From a checkpoint of a small sound classifier.
Model: log mel input, norm batchnorm, activation silu.
Training: adamw at rate 0.0042, 3700 steps, batches of 256, held-out accuracy 76%.
Data: trained on acted Russian speech (Dusha), 26041 training examples, 36.4 epochs.
Rows from block 6 of a small sound classifier, named by matrix and row number. Each number is 500 + 50 x the weight over its row's rms, rounded and kept within 0 to 999. All counts start at 0. Numbers have three digits each.
After each channel's rows are labels from the 100 clips, of 14848, where the channel reaches its highest value: "strongest on" is what is common among them. Only what is clearly more common there than usual is listed. The data: acted Russian speech (Dusha).
# c30: last pointwise conv (model.blocks.6.c3.0.weight, 320x320x1), inputs 214-319

c30.5:551516566518518501533599546604589512567501544592578514520538551546527568540564586507509510495487510497562563579453641570558640536501465466544523527533563734540675438475523504460474583476550575551558460511588612533509479565491548483484549505573487543489443516539502525550514454529536497496512494482486520503593438494512
strongest on: emotion: angry

c30.113:522555528507480498518514500537479543510451513632560604369486510503492571514449521472457452442467533464501466503477505495506500451492432469479484499579499551469480491564459502491463421485473499490459481458459512534468477438456471479464464487519486515479495464473477549511495482443483514467505452479427520493456590489463
strongest on: emotion: neutral

c30.158:444554445510481500522409499445495482456443463465461440591473425486410448509457434474501484692472445463455491493643551521441419455518658647497473433451481458458422592452500496611660514420515486462446622464509452473484535449511468500626469491558494501510626487486434457559476492469474610501518509473487522439522454492451
strongest on: emotion: sad

c30.223:430527424495448496475447479371503496462434488511383503604459467457469402468455485523512499470520481480479458478517429546494551464471517490487475505477505483468440496507490499510485452560479494469468496530475475471493509477500493491486488466493494497537513477514520472531485488467496491536465520492515486465454521462489
strongest on: emotion: positive

c30.237:435393476459465483442506447349466432472400451374427431487492524475446461463500472476464451407527485477445484489407415478478478510457402408473457475454458381448480453479500482440433438585501457474455467503454468478471439498496481501433465491471473427452418497486502485477495478469427454475449464490451481512472456521484
strongest on: emotion: sad

c30.177:522515534496544476507474459689472468449636497604593528477388457491530495502524569456485493471431457436516543599468533512508456464509474480525445493472550557507547449466489465478490501444529568475539453444525559489470510470443460521472526452471512524545447456484437475511475429426526498497510513447495539499520474491446
strongest on: emotion: angry

c30.151:544501490540503512578550536555563563574463541539548530546532511584504501620536611515516532508512492520562631599473702548588639520554521487621488524522585673593613473468539504470482727526598598537627463505660584493520535523492524486489618499482514536556468523542506522541503527529578503505511506510507494486697461496515
strongest on: emotion: angry

c30.226:413485433490488515545419516457524509492414560527458452467399424488445452528407600484539516549568530545554599566531563684597618545443564539567508574438564566611583518455529573529538589580566577547608527482592573521526488510602570468530599476657444511452539557567474452627513587569446515490503503484531453539604431519562
strongest on: emotion: angry

c30.126:498509511510470458490504494488507416436513453467508528469478442477462522503406480522525444493442444426448490458498472554490440429500495504446456444526418464456473482526483464496492490423491462420481509474477482472462545456489462495489494502529512480509483519493490480583497517480505532490510511518496528433481547468446
strongest on: emotion: angry

c30.9:521437528476516515487552510524466509568431508469587559525685538547471573529604494547487500450456506490495491515419570496507449511552439450476509474549451484478501417492516629466463515492510502529478446541491533511495503523612498498462486520445558542554428508551552518499485500517592466494526481520499463491491504488513
strongest on: emotion: neutral

c30.121:398555505456506486529511485482538506460470526532520535330485472460471517515385479524492459458500493485469440469524447474495454435543455504458470502484453472450497561527513579496469415491463481490430540521423462467465478465548464483480445506531529525502541516490504501487436537503547530450494467515455496443428557450488
strongest on: emotion: neutral

c30.1:459485479515499533597477542440525581543468563624446537525449478527475430579460621521519548501576485558555631572491605525593678558481528490607489546495605681610582493506523524495497645578589588539632479517638569481540519516511533528505612485519515472494477550543511495502499608547472476524488500517513523518645516487547
strongest on: emotion: angry

c30.239:568554574513512479522612498544501479508526481492592593586567600583578605550561527539504497478495583488521485513466537423493512469510458473485589498579511542475484473622483448487476519483506506532490467545489503606506519477480562531475494535403518519466464525489545584446558481497557485601546516534504547544490667552522
strongest on: emotion: neutral

c30.6:434492449468481478419570437555498432493425558500555426503550511453470600459507491480478437439499470471482447472432462546536487444493414444442427497460458520433547470401501517431444411584439471444439470475433463419480435482527450478435423456567483501545441526499486443541450556489508480427455487516484470465427371457466
strongest on: emotion: neutral

c30.271:601478550501529511511647515614481466600517437447615572615669617576579599541602494568496495480477549470514507508448537487491494506488465469495531496551479526490529449523514542474489524477527512506507468569526526553493512501555490486484516539471517531544435509525533542506517467510607499514504491500474468500500553514490
strongest on: emotion: neutral

c30.115:482570478496507501478489522524522517494540478494502422618495476508513456492481500460489521732499448478490538515650579615466477483474713659527479490450514518519456593479488461617672538498497507465519601451548477454512557477429475505650516445575476539555627499443436462643497489490450619536533525474527505479533468477470
strongest on: emotion: sad

c30.68:453535448504493518533449495516495514470479442417477355575504459472468447525454448432519504674491465490484519494653566562465470455466616631541462441461514451476440587454487505567615509448507488480479578423532478434510548467497486487601495480568463488539614479489415453607459466501438648492499518426502505450525464459478
strongest on: emotion: sad

c30.166:482610501510501481477484522501515469509536491495481500597468468489466451478463488507503505706514486471490509459697516566496476455484756670481537474475452480506466649484495465635685510514478493465522632496515482519504546482510492500650524474591500543553665530486480473620524534501491636549535525490535514498515488516489
strongest on: emotion: sad

c30.303:427529461491477497501457472431438489484396483541450505442384457506469450507451506472468428576540503491503485492590463519498547484446589562504497516490539522522482574520485487568570431511461472477491563493493506515498497500445517498565496500534439472427604488450465493488506528486453513505485474486466494536484494501450
strongest on: emotion: positive

c30.42:488507532516530498484534458698418445482568507514629437474440511535517516492534583481437443494429477430456513575421497518552478451476438471482505481495487447457610407471455445462459465398556564456485415472513575492477502497404508534457501494538521532538406455436484482558529464443573516492503480498467555501505423506420
strongest on: emotion: angry

c30.103:508475539502519480504432535562595505483561478559484482420471457526540418481440500491498482486468497484510456484488468457499470438486496490493486520460526490453520479478501454481481448440446496497458481494452528509509483500441514474489443510453473497449474533493449504471488451519486481495514477472500481532464469509506
strongest on: emotion: positive

c30.215:530475511510519491506514522553528529516538455430550427682593513501521497509509480427528522554479449485504506502523550539477499476456525524501474477504503496493462479513497456490503510509499499482503480442506493455504556478452481505523500477485460538561487499491438468575482462495445559525519537449532508497505548486495
strongest on: emotion: sad

c30.194:565449508505516512525606504583475506555457505490627549571652556538505613546555480533476477475487542484495501514439561510519466536562449469478502490543458494490540453489525578452464537527502495527488451523500498532483491523583509486480489545496530495564456519537537542527505525542587474469530481512488446454499498510503
strongest on: emotion: neutral

c30.256:574475531511505510527647529623519492655456504499660546577623588592526626560577492522498490495471516466498525528436588536513520478503471483517505498531502556497563457476470545463466542482532524508506468546531532505486558533529497484478518538504504560529458485511519515544515488499573521504530485497479455478535483489504
strongest on: emotion: neutral

c30.254:401574412524449477498410486408506490431396532551430497490391390504410446489383540459507479585619525507515518472635503619527554495468637592497527557490530524560514640507499543621597513627492509503538638452521499536518500452539519491587535458625468454475639528528476478576534589526474517479493493468511470530506487508522
strongest on: emotion: positive; emotion: angry

c30.37:524491547483534498467559461573479531530424594522625489484697542508512616490553471541486485473504524486530481509469585479518519512577456479470486501525479559461576488473514622470469494500487494531470481533462515483472487508595526473495465497526507532548465523560548523516486535511611480492480463512474419459479475483503
strongest on: emotion: neutral

c30.60:394593432487426487531448496418508495449394445468425473548441457480417464506466477465487476604559460503473477475650506546482488498456620602514496529461510465504481634517495474624607488550480504474484642446495469503485477463503482480605490466587443412441646515498470477519481564495446551512481488489488444532501509499488
strongest on: emotion: sad

c30.97:512543484510505515479523541540526500515575536474513392643536512494522443508512482466515554635478436476503513492583564565468447443473589603502466489474506498505467539486491428552576520513492504442494514420526494474516566481422407493601514466507471586553545512453457448589472462474454616554530563446554513495524503489478
strongest on: emotion: sad

c30.72:472459508496464480463451483367475498463378466540378513521495494517440420451495472463474428446512505473487457486429414504445504491494458445479512528468528472460409436491482461466449450524474480476454437462439462529493471474421504468449460501457461484465427483447500494439514483480419462516487482497492447487456474519473
strongest on: emotion: positive

c30.63:491592482539483470493452499477490492482438537604483588325399476512477449484451520462469379554528531461496463510569441483500513448481573563485484521509516526490514592525459462559584448512475490479471588471462518530473433470405490499553484494526476471422568464462491539466518530464477504485502468480444498534447522507479
strongest on: emotion: angry; emotion: positive

c30.107:503503400495449493481487470432527513462353451558468468530429505472468466458440519478491504486488486509495449490481428517480567525396475470483462525461527527489526426480514442487470396516463507488472437478464534477493477483542516468490490479447440476456454510514479477496480455517425522523473492492506471505452503492516
strongest on: emotion: positive

c30.245:477487537500498566602484570450566642603477518606481525499463494531518453598469510511540584506570500570559559482459592476485695592467503482590491535514590665587459504549520537491487613568549491547561465496579502489525548559511544498497567486449500491504494514518499493469494500553496479495499506514487520484581576502561
strongest on: emotion: angry

c30.287:492502582478499480477490479547496437470467486514510540490556509497513526491510497520507484451463504455492452465440455523496535516466460453490512481499478495457555448569525508465468449459460490476438436505430515514474502500527514452458483476530480471534442550511529475580487526497491519514486513515529461497432612511481
strongest on: emotion: angry; emotion: positive

c30.276:460496571500478483473509469513464536499468514420481453377580508485526487470478439559508520470464474477515441470497493410482456502571476494465421479480452440443521511429532539507479435483418459517437495537412484416499490523551531483476454515370565536509485523549522498430470448511541451455501490513491483474440414457504
strongest on: emotion: angry

c30.191:505411487494483485445466476460433462475438432474470536553522495462472471425409495509486394437459558456493510500385396613495508486488432407500546500516481495506495438493478505422419468486484464501508420528518485563438447439433495542436481490600505428466424458495503562584533537466527466491476432500449518510491492538462
strongest on: emotion: positive

c30.240:534428447486430456415515487374507543498383409424419551352474506497440465435481461503479481431481550497469452481430436441442426554494405435455529483512458453425436460412478512460449467510459480536427459536433482551457465603524515456429442585438480467429449490509529554428519495484461444453521442502452412477452400558500
strongest on: emotion: neutral

c30.184:430571450489465497531441502433487507460433428460428448567468442459449450516445477485495507678551478510476499488711519518445446523505678665500466488483506434497431668478490464664679483556497500488493657480483467469494485494526489498653476490569506435483695498482499463530473543488496558484498496503516485487513488506491
strongest on: emotion: sad

c30.190:554418500520517534447496489488464495499621523459489382456460492495541468435518484528477507374507498525474469506440438480490504623613362422522474500468511469517503460444541526479410444498486461531479456550488478462492507538486540513428506545475570535504467506538563530452479505488573424438472468567504517505489447487528
strongest on: emotion: neutral

c30.169:521407518508491536541459527449435523563536497457454452516448461485467486514464505498482517459518504538482520490404475501535579644574477421522497515500522490561532433434514505417457506504506481551536423522545489523508490572461568565445540559492539490464420483518509548438518521464473416477475430552489525527529418513539
strongest on: emotion: angry

c30.157:423491470496505494483432454409458515470433477430413422493513456458501401504449421515466493585553458495450473442609466425431462545492563584496453485438471351449372579459502459588581426527446432491461585528472422462486488514475501524578467506435478497467605489473533509461488516473482515482501473521468491500457448508449
strongest on: emotion: sad

c30.304:456454470467478502522453527452558507518432537592446512546495462485454420518439500472531532480473503511507508489467559538506519485452507467505495520472521578506497446472515518463505531470516489499499479482524505494500515513525478474479506489521453503554461504510490477583501465554468542456481510471519449504507475493532
strongest on: emotion: angry

c30.278:491414529485510495487462471434541502514364476490454463430555447472481506466434497501531476373478544495488449487347480511476497521459317375492472487487483469472486325407530526436389475514477473483458387505461498529462490534576482460366473509507445478515320514539537496538480506542443480467500479507509446481452417492507
strongest on: emotion: angry

c30.176:620473543497450477472462504476455461502435451550479607455436490563398481503541478457492501401529521467479481474473442537489433486501412465483526507514479469439504518461459502511458451587462505515445480470468501553510599516495527483462455568478501481507481499489492539534522498506514500461578471488523500485445432521505
strongest on: emotion: neutral

c30.253:482497635503516504515548526573587521510545518492529481518616536512570535492581518538541530462477489516521488506443580415513533484442458465503507471484503563476541443567526439474483512461486519497453437518465525462511527486534499478481466455431451511517428517518518457464493482548494530544479535492558482501493566489519
strongest on: emotion: angry

c30.144:409563419522460497528430493406517516427436518599400523533342424476450402496379534451513506559581490532522517509582503569518590499427598553518488544486557559562511569515502489571549516570495507488540575467547501520518481446526526491563529468545462480475589507523465486541501511506431532508470512471531498550529508489516
strongest on: emotion: angry; emotion: positive

c30.233:580507598532549507543513520717544540532499592646636477484555497572521561590498595492528519479476509512558559592463630484555607511463477492553515516521576667528587458542528497493496592449604573516574485468575599544504545513459554509478555494527490508538454491532471527515525459512537512487514503479491530503585536510523
strongest on: emotion: angry

c30.133:517497519551508542611494572511541582565474585619485547536493502554481488614505617514534541487528487532573674576475635502591615547501513489634492546512622674644578483513531513504502650537609585522672487513668561500536527528507488511503645506477502488521480540531526521496515588555505465513504518524519499506657509495551
strongest on: emotion: angry

c30.149:405587439479444475452422469394490494412406466549397531495367434474446398470417496491508488550573469497498483477578441531479575512441584557495492499474503517512459584493502477579570454556466493489498572485476488496491482482515496464555492449506467475492594482514496437522489517469491523508489514464516440503465510500485
strongest on: emotion: positive

c30.3:477524506543494491503498453514452482456543587604486529316397503518473439491542556458450420503532470471484510510475512528505522430473526494500492479527493483509497515535453472522512499563528489444536504445517514477478475482344456506507505482526475479423480477435437492515470478452405496475501453459454510505512572485411
strongest on: emotion: angry

c30.82:576469483500513510471570515532483497550429408441563534636566560555514539486570456525486513495446481483491490489480492446482410512541466475482507476533475397477490450475496497498494502436489494504473465539474514513510555518508510498488476543413520540535470509498518534485510437495605534516533508487520499498476495492487
strongest on: emotion: neutral

c30.98:447451477490532503426516431476447437499457499400472384599566510454521449440526412515466467461467456472443434440467431493443418452470459471446466443457425369412441443465492491469444448507422444457451471503447449453483463498507472497469453487433461518525447500514520457528479394479523488490483499504477486480466470489446
strongest on: emotion: neutral

c30.210:489460543489499501531510539545610504523520497476495474509524515506528467493465600467558509507434555513476549537447541526532589479464492461510555510523503536486573444475513456443490538396528564505534437467522561535513487473527509499474528463521467479466448511474455517520521478593473501548458540451555503509514476507571
strongest on: emotion: angry

c30.243:590500554527488511527541546531594535555453560576558602490609536520544543542485547526523509439521595532545547548390640511533635531449405452573550539562563672544570425465544529439463616526548558579566437554570558540511506536577545459444544532523474470461418587549515585501523554623510477504538505478497425510595472530565
strongest on: emotion: angry

c30.216:518494504524487489499587480521489507490510518556531546531427533519486540511534496466493505618589454487489517514593576612477568485466625592502471493500509552544489595515486534596607557635523505505540577438544493456497572488496511504598523479614483527533606503490461468650488472484444600523491505473490511469541541473494
strongest on: emotion: sad

c30.92:640556579533489511515636508600482501536521512530632618509509607572542632531597506536498506464486535480512473497441482426512484452496427478466554507532493535458517483614489429499463475498480496503462471523467514599516530495477527535492465543404524554470469510466510547421575496480577465582561517502514556542458647561490
strongest on: emotion: neutral

c30.99:530501601473558501475501457554504496485440544570571520475724501480573555511514492536522471441497578472569476510470584543512515506545450477501498539580538666476548470539509638465465482488486485528488508548480501506467484489579531509466475501578516503547484518594514571546476506529561481480473485535484494470476559492504
strongest on: emotion: neutral

c30.273:525397532538505534501517509506471505526580516398509361646588491486559474507534403509485511562470454458443501474479549462468454533550530509490427443469457491510468468447508490494497508467461460508485460553511438449460535513483494534505471516382533527530474485484519528472459444493490458525533483536486531454524456461467
strongest on: emotion: sad

c30.142:396467432538457510462428478471493508463419581544440443483387447448421428461460512477506486497488468482492475507521472567501496486486496502469496522463472484484465496478490557507505443549474503477490508491461508496473475504490474501508488471532513483499523445498481450539476501469513498471484486494486510477453473502472
strongest on: emotion: positive

c30.238:512528453490517514521506521501503534507526484443475404646511485480539438514478482446497519627518431476505541515608579572469484468463606607528445469478519491536457546446488442557570544531502511463532558437557495442513568475467462476581518463521464540572566509478460465613453478501457590503518522442518472476549451456474
strongest on: emotion: sad

c30.45:429523425501493500400509445475456476516371471384477414566502529506473472428529429447458485593466445458447416471553438459457437515515573555416445453455408398391482516452467491547574387468440448449436515445426474412479521494445493485549416475448464562517547469456453485494491399444483533477474500459463480456437444460453
strongest on: emotion: sad

c30.51:561441530540507508491652509631499489552486517471669462618613599557556637498545502524511509501461475481520505524466546498516472462478485481494487475518492504479539457511514483466484526504496513498496443544504500500513545479523500474494499524425509557554473515502509503508516462515563519540527507497497473483505567493505
strongest on: emotion: neutral

c30.111:551526515519469496529504511531432543527456548549501571499466512548478469559645508538489532435468471500508476470465514586451421486542419474498489499521491476463442494511510492490476475506463499488465489499467518529532559489495486484491468471497520539573489492480498501570498492495578511550551531523540465527478514492492
strongest on: emotion: neutral

c30.290:535477554518526484527585467503475470494485469452548490575629567539510582545578487454509500473445471467494483504446516456476480449481449455477510489528480461483453431559476439447452514454506501499470443482488499524501494464502494498453489521428477492480434505503477505463513444482483507539506513471533500510491600508485
strongest on: emotion: neutral

c30.10:402484446486461510491458500376495523494503513497381494564413437427484400489397514450504537491524482506499491476511465558489559480437532493470480503454493513508462495467525482510508492568474479486496511479480474465515514485522491492507488455519459480559502526484483460577475504510448534490478523469508491495470486471508
strongest on: emotion: angry; emotion: positive

c30.252:405463442534486542545420530434515584511421593615428509497400412460416398503416558472543525491637485559556542492497539618566660584442509483565503596469572616594562495509526570497498551658532508527565496471557518512523454540509507479490569489561476454459498517550477457534512601525470470488495493479529462548543517507543
strongest on: emotion: angry

c30.24:515538468483535455422516446725462462483511532544647466503439466516448578445463566480445463505417403421453462576479494566513460439535518484433416466485479470422556499458469478468486444400491538454479495462458558426457497468418465488491451497577516529594504457426462463608458452434583537443487471483443512448446455448427
strongest on: emotion: neutral

c30.161:471477508487556492458548453568469468486508486558600439488630505468541562466525462507509457489465487479579482518459579524503461501544467467497477521512521663479518472432522557451459474472448481509470497522464463472457466506572502485478473445556528513546464515575499482521480482511536479466472507514485464479462426463494
strongest on: emotion: angry

c30.185:486547484514461477500547498487517513506467501593534570342481498475480561498441519474487431454479509483509488518491494495509481425484442483481491506556500536476481492559465530483494457461491497498463502466446503505470449469485476510487475494529480474470494468459479546475468490485461529459487462460450497477471552476457
strongest on: emotion: neutral

c30.282:459493509524503517541475499465481493536531540461477414574621468460514465531463459503491508578484423481464505488541600443455413508513525557513454458468506432505440522454475453534539526540517492460500511509529476422494492499453469538553503498406492522465533500464488485464450466468451531503491507521508522499534440453489
strongest on: emotion: sad

c30.64:507534467500498508492458549529538542524532485488492463611501453521480445503470497469507505651542481510528524470602546622482534497436641605522505510470503584543471566455499504569613525550474473480513572467519469491502537480514502485596521444571457516553572532510473484647501531499462605519549524469520445521507452497496
strongest on: emotion: sad

c30.263:436465559481510504490516484465446539484318481474582513477578489497429574502442458524508492412522480514490475504478490461495430569536442472479496484506461408450475525541551621482445443566467476533476508531459478493488447515580504477480459494457528467506500523537536475456471563516584434476494498525495460477429562494500
strongest on: emotion: neutral

c30.159:396653441468470481468440515399534493430403467486447514448398469482445443479455481494519497601589493526512472492719428509480551535482673645490482513476500510490443698487503481666634447550487483499487691490465503494494451516555491474611475473571479470482701505515495470501486561508500521498478493487504452501470467502497
strongest on: emotion: sad

c30.95:512481570541534513509545480452456459462474499463482466504555518475480579510574475442501472477447450479470497488443498502441401460478471465459492477542445444489405439587467455467465509496501498434494455466497477508495449468450421511457500479511465451474456448460468462490490468448453491509470515467500538493486647499461
strongest on: emotion: neutral