From a checkpoint of a small sound classifier.
Model: 3.35M parameters, widths [320].
Data: trained on acted Russian speech (Dusha), 26041 training examples, 36.4 epochs.
Rows from block 4 of a small sound classifier, named by matrix and row number. Each number is 128 + 24 x the weight over its row's rms, rounded and kept within 0 to 255. All counts start at 0. After the name is the row's rms in percent of the matrix's.
After each channel's rows are labels from the 100 clips, of 14848, where the channel reaches its highest value: "responds to" is what is common among them; "loudest" is the band of the loudest frequency at the time of the peak. Only what is clearly more common there than usual is listed. The data: acted Russian speech (Dusha).
# c30: last pointwise conv (model.blocks.4.c3.0.weight, 320x320x1), inputs 0-79

c30.289 092 [100 144 147 132 117 128 128 118 133 171 151 146 126 117 131  94 128 107  96 155 126 144 139 133 129 140 125 137 133  80 121 123 126 148 129 125 115 119 103 155 100 149 117 124 144 126 119 100 126 118 117 127 116 141 138 127 144 112 161 110 127  64 111 114 146 153 149 130 148 139 154 128 126 137  77 115 121 146 149  97]
responds to: emotion: positive
loudest: 250 to 500 Hz; 500 to 1000 Hz

c30.157 106 [135 134 132 151 131 144 125 102 111 137 147 131 124  97 127 141 104 137  99 152  90 135 130 141 105 166 133 117 138 138 110 113 126 136 112 124 135 120 143 129 145 140 134 148 132 112 144 130 106 153 137 119 123 141 131  88 145 100 152 145 139 131  90 141 135 148 133 108 117 160 125 145 101 148 141 167  94 144 138 151]
responds to: emotion: positive
loudest: 250 to 500 Hz; 500 to 1000 Hz

c30.286 094 [145 156 141 139 123 135  87 123 132 153 150 151  97 131 129 121 150 143 113 149 107 149 137 109 118 144 145 142 116 127 101 120 111 137 123 135  92 132 130 158 120 146 132 124 139 115 131 117 111 112 128 143  96 150 147 103 141 114 160 111 108 132 126 124 142 138 148 135 153 148 150 120 124 157 136 136 112  98 149 125]
responds to: emotion: angry
loudest: 250 to 500 Hz; 500 to 1000 Hz

c30.20 099 [100 145 130 129 145 121 134 107 102 158 158 135 100  86 108 161  98 178 127 157  66 133 114 125  96 166 111 110 127 196  81 107 113 124 151 110  96 108 113 140 137 117 109 132 123  96 131 138 109 114 123 107 141 136 117 134 132 154 142 144 122 103  78 138 124 140 119  92 135 141 129 127  75 156 151 112 100 129 141 165]
responds to: emotion: positive
loudest: 250 to 500 Hz; 500 to 1000 Hz

c30.160 103 [111 117 120 126 124 129 123 117 111 111 110 126 124 136 114 126 117 147 185 116 110 123 127 132 114 113 131 118 134 119 148  93  93 128 110  97 103 128 162 118 124 129 137 124 124 109 122 131  87 125 122 122 134 118 130 134 130 147 112 105 142 122 119 109 125 130 115 104 130 123 115 107 128 111 149 131 102 109 118 123]
responds to: emotion: angry
loudest: 4000 to 8000 Hz

c30.86 116 [120 144 128 139 154 131 118 108 116 164 129 130 105 115 130 123 114 121 108 162  87 129 128 145 112 159 128 120 142 142  87  92 107 132  99 120 107 117 150 140 111 126 131 114 133 115 135 123 101 108 110 121 122 138 128 100 138 105 154 114 155 116 106 115 129 139 142 117 141 186 154 137 110 115 113 206  77 145 148  99]
responds to: emotion: positive
loudest: 250 to 500 Hz; 500 to 1000 Hz

c30.57 096 [116 115 121 151 129 143 108 142 142  95 109 102 148 135 135 150 143 152 194 119 158 116 130 118 148 117 111 141 115 164 140 128 122 129 117 120 112 137 179 120 137 119 154 117 135 183 128 153 121 117 123 140 121 112 141 134 145 149 111 102 147 118 130 159 128 141 128 160 110 146 120 110 123 106 153 150 130 117 127 131]
responds to: emotion: sad
loudest: 4000 to 8000 Hz

c30.211 110 [131 122 139 150 123 133 106 151 126 115 121  99 129 121 136 149 123 158 186 113 139 115 130 128 131 100  94 137 119 159 124 139 147 137 127 126 125 127 176 120 137 121 141 107 135 171 127 150 138 121 120 133 108 122 140 125 144 140 121  89 140 142 120 145 136 141 123 147 103 133 129 128 130 109 166 123 147 116 127 139]
responds to: emotion: sad
loudest: 4000 to 8000 Hz

c30.110 095 [129 118 110 108 132 113 133 109  90 149 120 113 112 103 107 154  99 159 102 124  58 115 101 116  97 117 107 100 127 184 105 103 118 108 116 131 116 105 120 124 145 105 111 107 106  90 138 145 121 126 114 102 149 113  98 158 111 143 152 125 111 128  96 117 113 119 117  77 120 113 121 124  95 125 153 112 101 137 117 172]
responds to: emotion: neutral
loudest: 4000 to 8000 Hz

c30.138 114 [109 152 146 128 104 128 108 119 158 140 142 168 115 142 134 104 180 112  58 125 146 172 143 142 145 121 162 145 125 120 121  89 103 142 133 104 108 153  85 159 102 161 122 153 143 142 118  89  91  90 141 147 132 144 135 166 138  90 134 126  96  88 134 126 149 133 165 158 164  99 150 109 134 149  74  98  73 186 140 125]
responds to: emotion: positive
loudest: 500 to 1000 Hz

c30.240 124 [126 133 120 180 127 135 120  91 110 105 142 136 126 110 118 113 102 103 147 161  99 130 112 125 103 165 114  94 124  90 137 140 148 143  87 130 162 129 184 116 151 116 161 139 132 108 128 153 143 167 132  95 114 141 124 100 162 120  94 113 119 120  88 146 124 162 118 105 118 183 115 130  98 131 116 170 137 122 140  85]
responds to: emotion: positive
loudest: 250 to 500 Hz; 500 to 1000 Hz

c30.279 101 [152 111 122 144 116 128 118 167 139 156 104 112 134 133 124 153 152 144 145 107 141 106 130 131 143 104 108 139 124 154 118 132 132 127 121 130 131 130 142 134 132 121 147 104 140 177 127 126 131 137 123 143 116 100 152 104 132 124 147 114 138 163 132 142 135 131 128 174 118 140 138 135 127  95 165 145 129 124 118 159]
responds to: emotion: sad
loudest: 4000 to 8000 Hz

c30.21 074 [143 120 131 126 112 131 123 129 140 126 117 128 135 146 126 107 150 111  73  98 159 137 130 157 140  95 145 126 143 100 127 207 181 136  89 164 159 144 106 127 105 137 134 132 131 144 119 108 190 129 142 125  89 122 123  99 119  74  95 101  80 127 133 140 127 123 142 150 134  94 137 141 122 125 109  78 226 131 120  82]
responds to: emotion: neutral
loudest: 250 to 500 Hz

c30.37 098 [101 124 128 127 142 162 124 126 112 120 120 123 128 149 135 104 122 120 213 103 134 124 130 108 121 107 135 137 122 102 171 119 110 129 167 127 105 136 180 122 129 128 155 129 119 139 112 144 112 123 130 144 169 133 149 187 124 179 125 128 151 111 139 139 134 125 118 116 119 114 122 108 162 126  97 111 131 136 115 104]
responds to: emotion: neutral
loudest: 250 to 500 Hz

c30.217 096 [126 122 128 147 127 133 115 142 137 106 120 103 129 120 133 150 127 152 172 122 143 109 128 123 131 120 110 140 124 159 130 113 121 127 109 120 108 120 170 123 138 123 137 109 137 162 130 136 117 118 121 136 128 113 133 131 139 145 110 112 154 133 134 149 137 134 120 146 108 149 122 126 133 117 145 155 123 134 130 141]
responds to: emotion: sad
loudest: 4000 to 8000 Hz

c30.19 100 [135 129 135 113 109 113 105 134 135 143 124 130 111 130 121 127 150 130 182  93 145 126 128  99 137 108 142 134  98 130 113 106 115 124 184 111 126 130 101 124 126 129 114 111 123 150 117 114  83 117 117 138 159 121 126 169 120 162 166 164 151 123 126 127 137 116 134 150 123  93 144  97 124 126 136 103  97 127 125 150]
responds to: emotion: neutral
loudest: 4000 to 8000 Hz

c30.228 103 [140 150 143 143 141 136 139 109 111 153 164 146 109 103 137 130 112 119  91 170  91 152 140 134 105 195 143 129 143 124  90 111 126 143 101 122 139 123 133 140  99 149 119 151 128  96 132 105 112 135 145 131 118 159 132 111 144 101 158 141 128 137 102 142 141 152 138  98 138 162 141 159  94 166 118 172 103 120 150 123]
responds to: emotion: positive
loudest: 250 to 500 Hz; 500 to 1000 Hz

c30.155 097 [126 148 137 141 125 138 134 134 139 156 150 139 129 130 132 136 135 138  49 169 144 143 141 164 138 148 126 145 147 139 108 162 155 147 103 156 137 132 105 144 118 142 125 132 146 145 143 118 170 138 128 133 105 141 145 112 145  60 141  98 110  90 130 132 144 154 147 149 139 150 141 157 131 128 101 133 160 174 150 129]
responds to: emotion: positive
loudest: 250 to 500 Hz

c30.181 079 [125 115 128 121 123 159 137 144 137 117 117 132 141 152 149 103 134 109 117  78 165 132 131 128 144  78 133 142 134 107 163 143 130 133 139 139 126 150 134 121 113 132 145 132 127 156 115 120 138 109 139 140 127 122 149 138 124 110 125 128 106 123 147 133 135 113 122 150 126  75 116 112 174 136  84  85 157 142 113 120]
responds to: emotion: neutral
loudest: 500 to 1000 Hz

c30.273 103 [132 112 116 146 121 118 142 135 136 150  93 120 132 128 110 129 138 140 158 100 138 117 118 129 136  77 118 123 111 126 108  96  87 124 122 103  92 138 167 120 112 113 153 100 137 161 111 128  95  83 119 119  96 101 127 101 128 119 137 107 121 152  99 126 123 116 127 158 136 134 141  87 102  86 158 136 105 127 121 124]
responds to: emotion: sad
loudest: 4000 to 8000 Hz

c30.85 095 [129 134 138 117 136 113 115 105  93 156 143 130 126  95 124 107  77 143  76 164  77 125 122 132  97 148  99 113 137 105 115 135 134 128  89 125 140  90 114 136 115 123  99 109 122  92 127 125 144 160 107 111 116 138 116  78 131  81 163  95 131 132 118 105 132 145 114  82 132 158 130 149 128 133 102 135 129 132 143 119]
responds to: emotion: positive
loudest: 250 to 500 Hz

c30.97 140 [143 116 113 102 125  94 109 162 112 172 122  97 139 104 111 116 109 119 163 124 118  96 101 129 116 107  92 119 118 141 127 114 124  94 132 115 116 102 106 123 102  92 103  87 115 123 127 114 113 118  92 111 124 108 101 124 106 130 184 140 170 137 147 110  98 104 113 121 120 130 155 123 117 111 121 122 117 131 123 134]
responds to: emotion: sad
loudest: 4000 to 8000 Hz

c30.250 095 [146 118 133 121 146 145 100 145 125 107 139 107 145 127 152 116 110 105 126 143 139 118 136 151 133 163 115 136 150 124 146 136 142 126 116 121 134 124 122 119 118 122 120 137 127 131 130 136 136 133 130 139 109 128 132  90 125 112  91 103 147 148 165 139 132 126 112 119 101 150 110 133 166 138 118 153 143 131 124  93]
responds to: emotion: positive
loudest: 250 to 500 Hz

c30.15 100 [144 136 129 130 142 114 129 145 128 184 130 119 115 107 126 152 136 150  71 154 112 125 127 141 126 148 112 147 132 158  83 121 125 122  92 149 108 119 122 151 114 117 106 108 136 135 139 126 127 114 111 138  94 130 123  81 135  99 179  84 165 129 129 128 128 131 141 139 139 156 159 137 118 121 142 161 118 142 147 114]
responds to: emotion: positive
loudest: 250 to 500 Hz

c30.306 106 [147 146 152 160 130 145 135 109 122 131 162 147 110 108 139 113 110 119 103 159 101 145 144 125 110 187 141 128 150 116 102 132 145 152 114 135 151 137 133 131 111 150 147 162 132 109 135 108 156 170 155 126 124 157 148 108 153 116 139 139 126 140  97 165 152 153 135 116 124 147 126 174 103 162 118 159 121  93 142 107]
responds to: emotion: angry
loudest: 250 to 500 Hz; 500 to 1000 Hz

c30.275 109 [ 97 130 134 161 127 155 117 118 132 109 124 130 129 133 140 119 132 129 208 131 141 135 142  94 135 130 132 141 110 119 145 122 116 145 133 123 111 140 159 129 121 142 159 141 139 139 115 133 120 112 140 138 154 140 148 178 157 187 102 111 162  82 129 149 140 154 140 133 118 140 115 108 138 129 105 147 121 105 132 109]
responds to: emotion: neutral
loudest: 500 to 1000 Hz

c30.124 097 [123 128 129 131 124 152 126 125 129 114 137 123 144 134 142 113 123 116 135 149 124 126 135 104 124 154 119 137 123 108 150 136 126 134  96 127 119 133 145 124 123 128 143 136 125 133 125 139 134 139 137 138 130 139 146 110 141 140 100 117 142 106 135 139 135 141 119 130 112 155 118 137 142 137 121 154 137  95 126 100]
responds to: emotion: positive
loudest: 250 to 500 Hz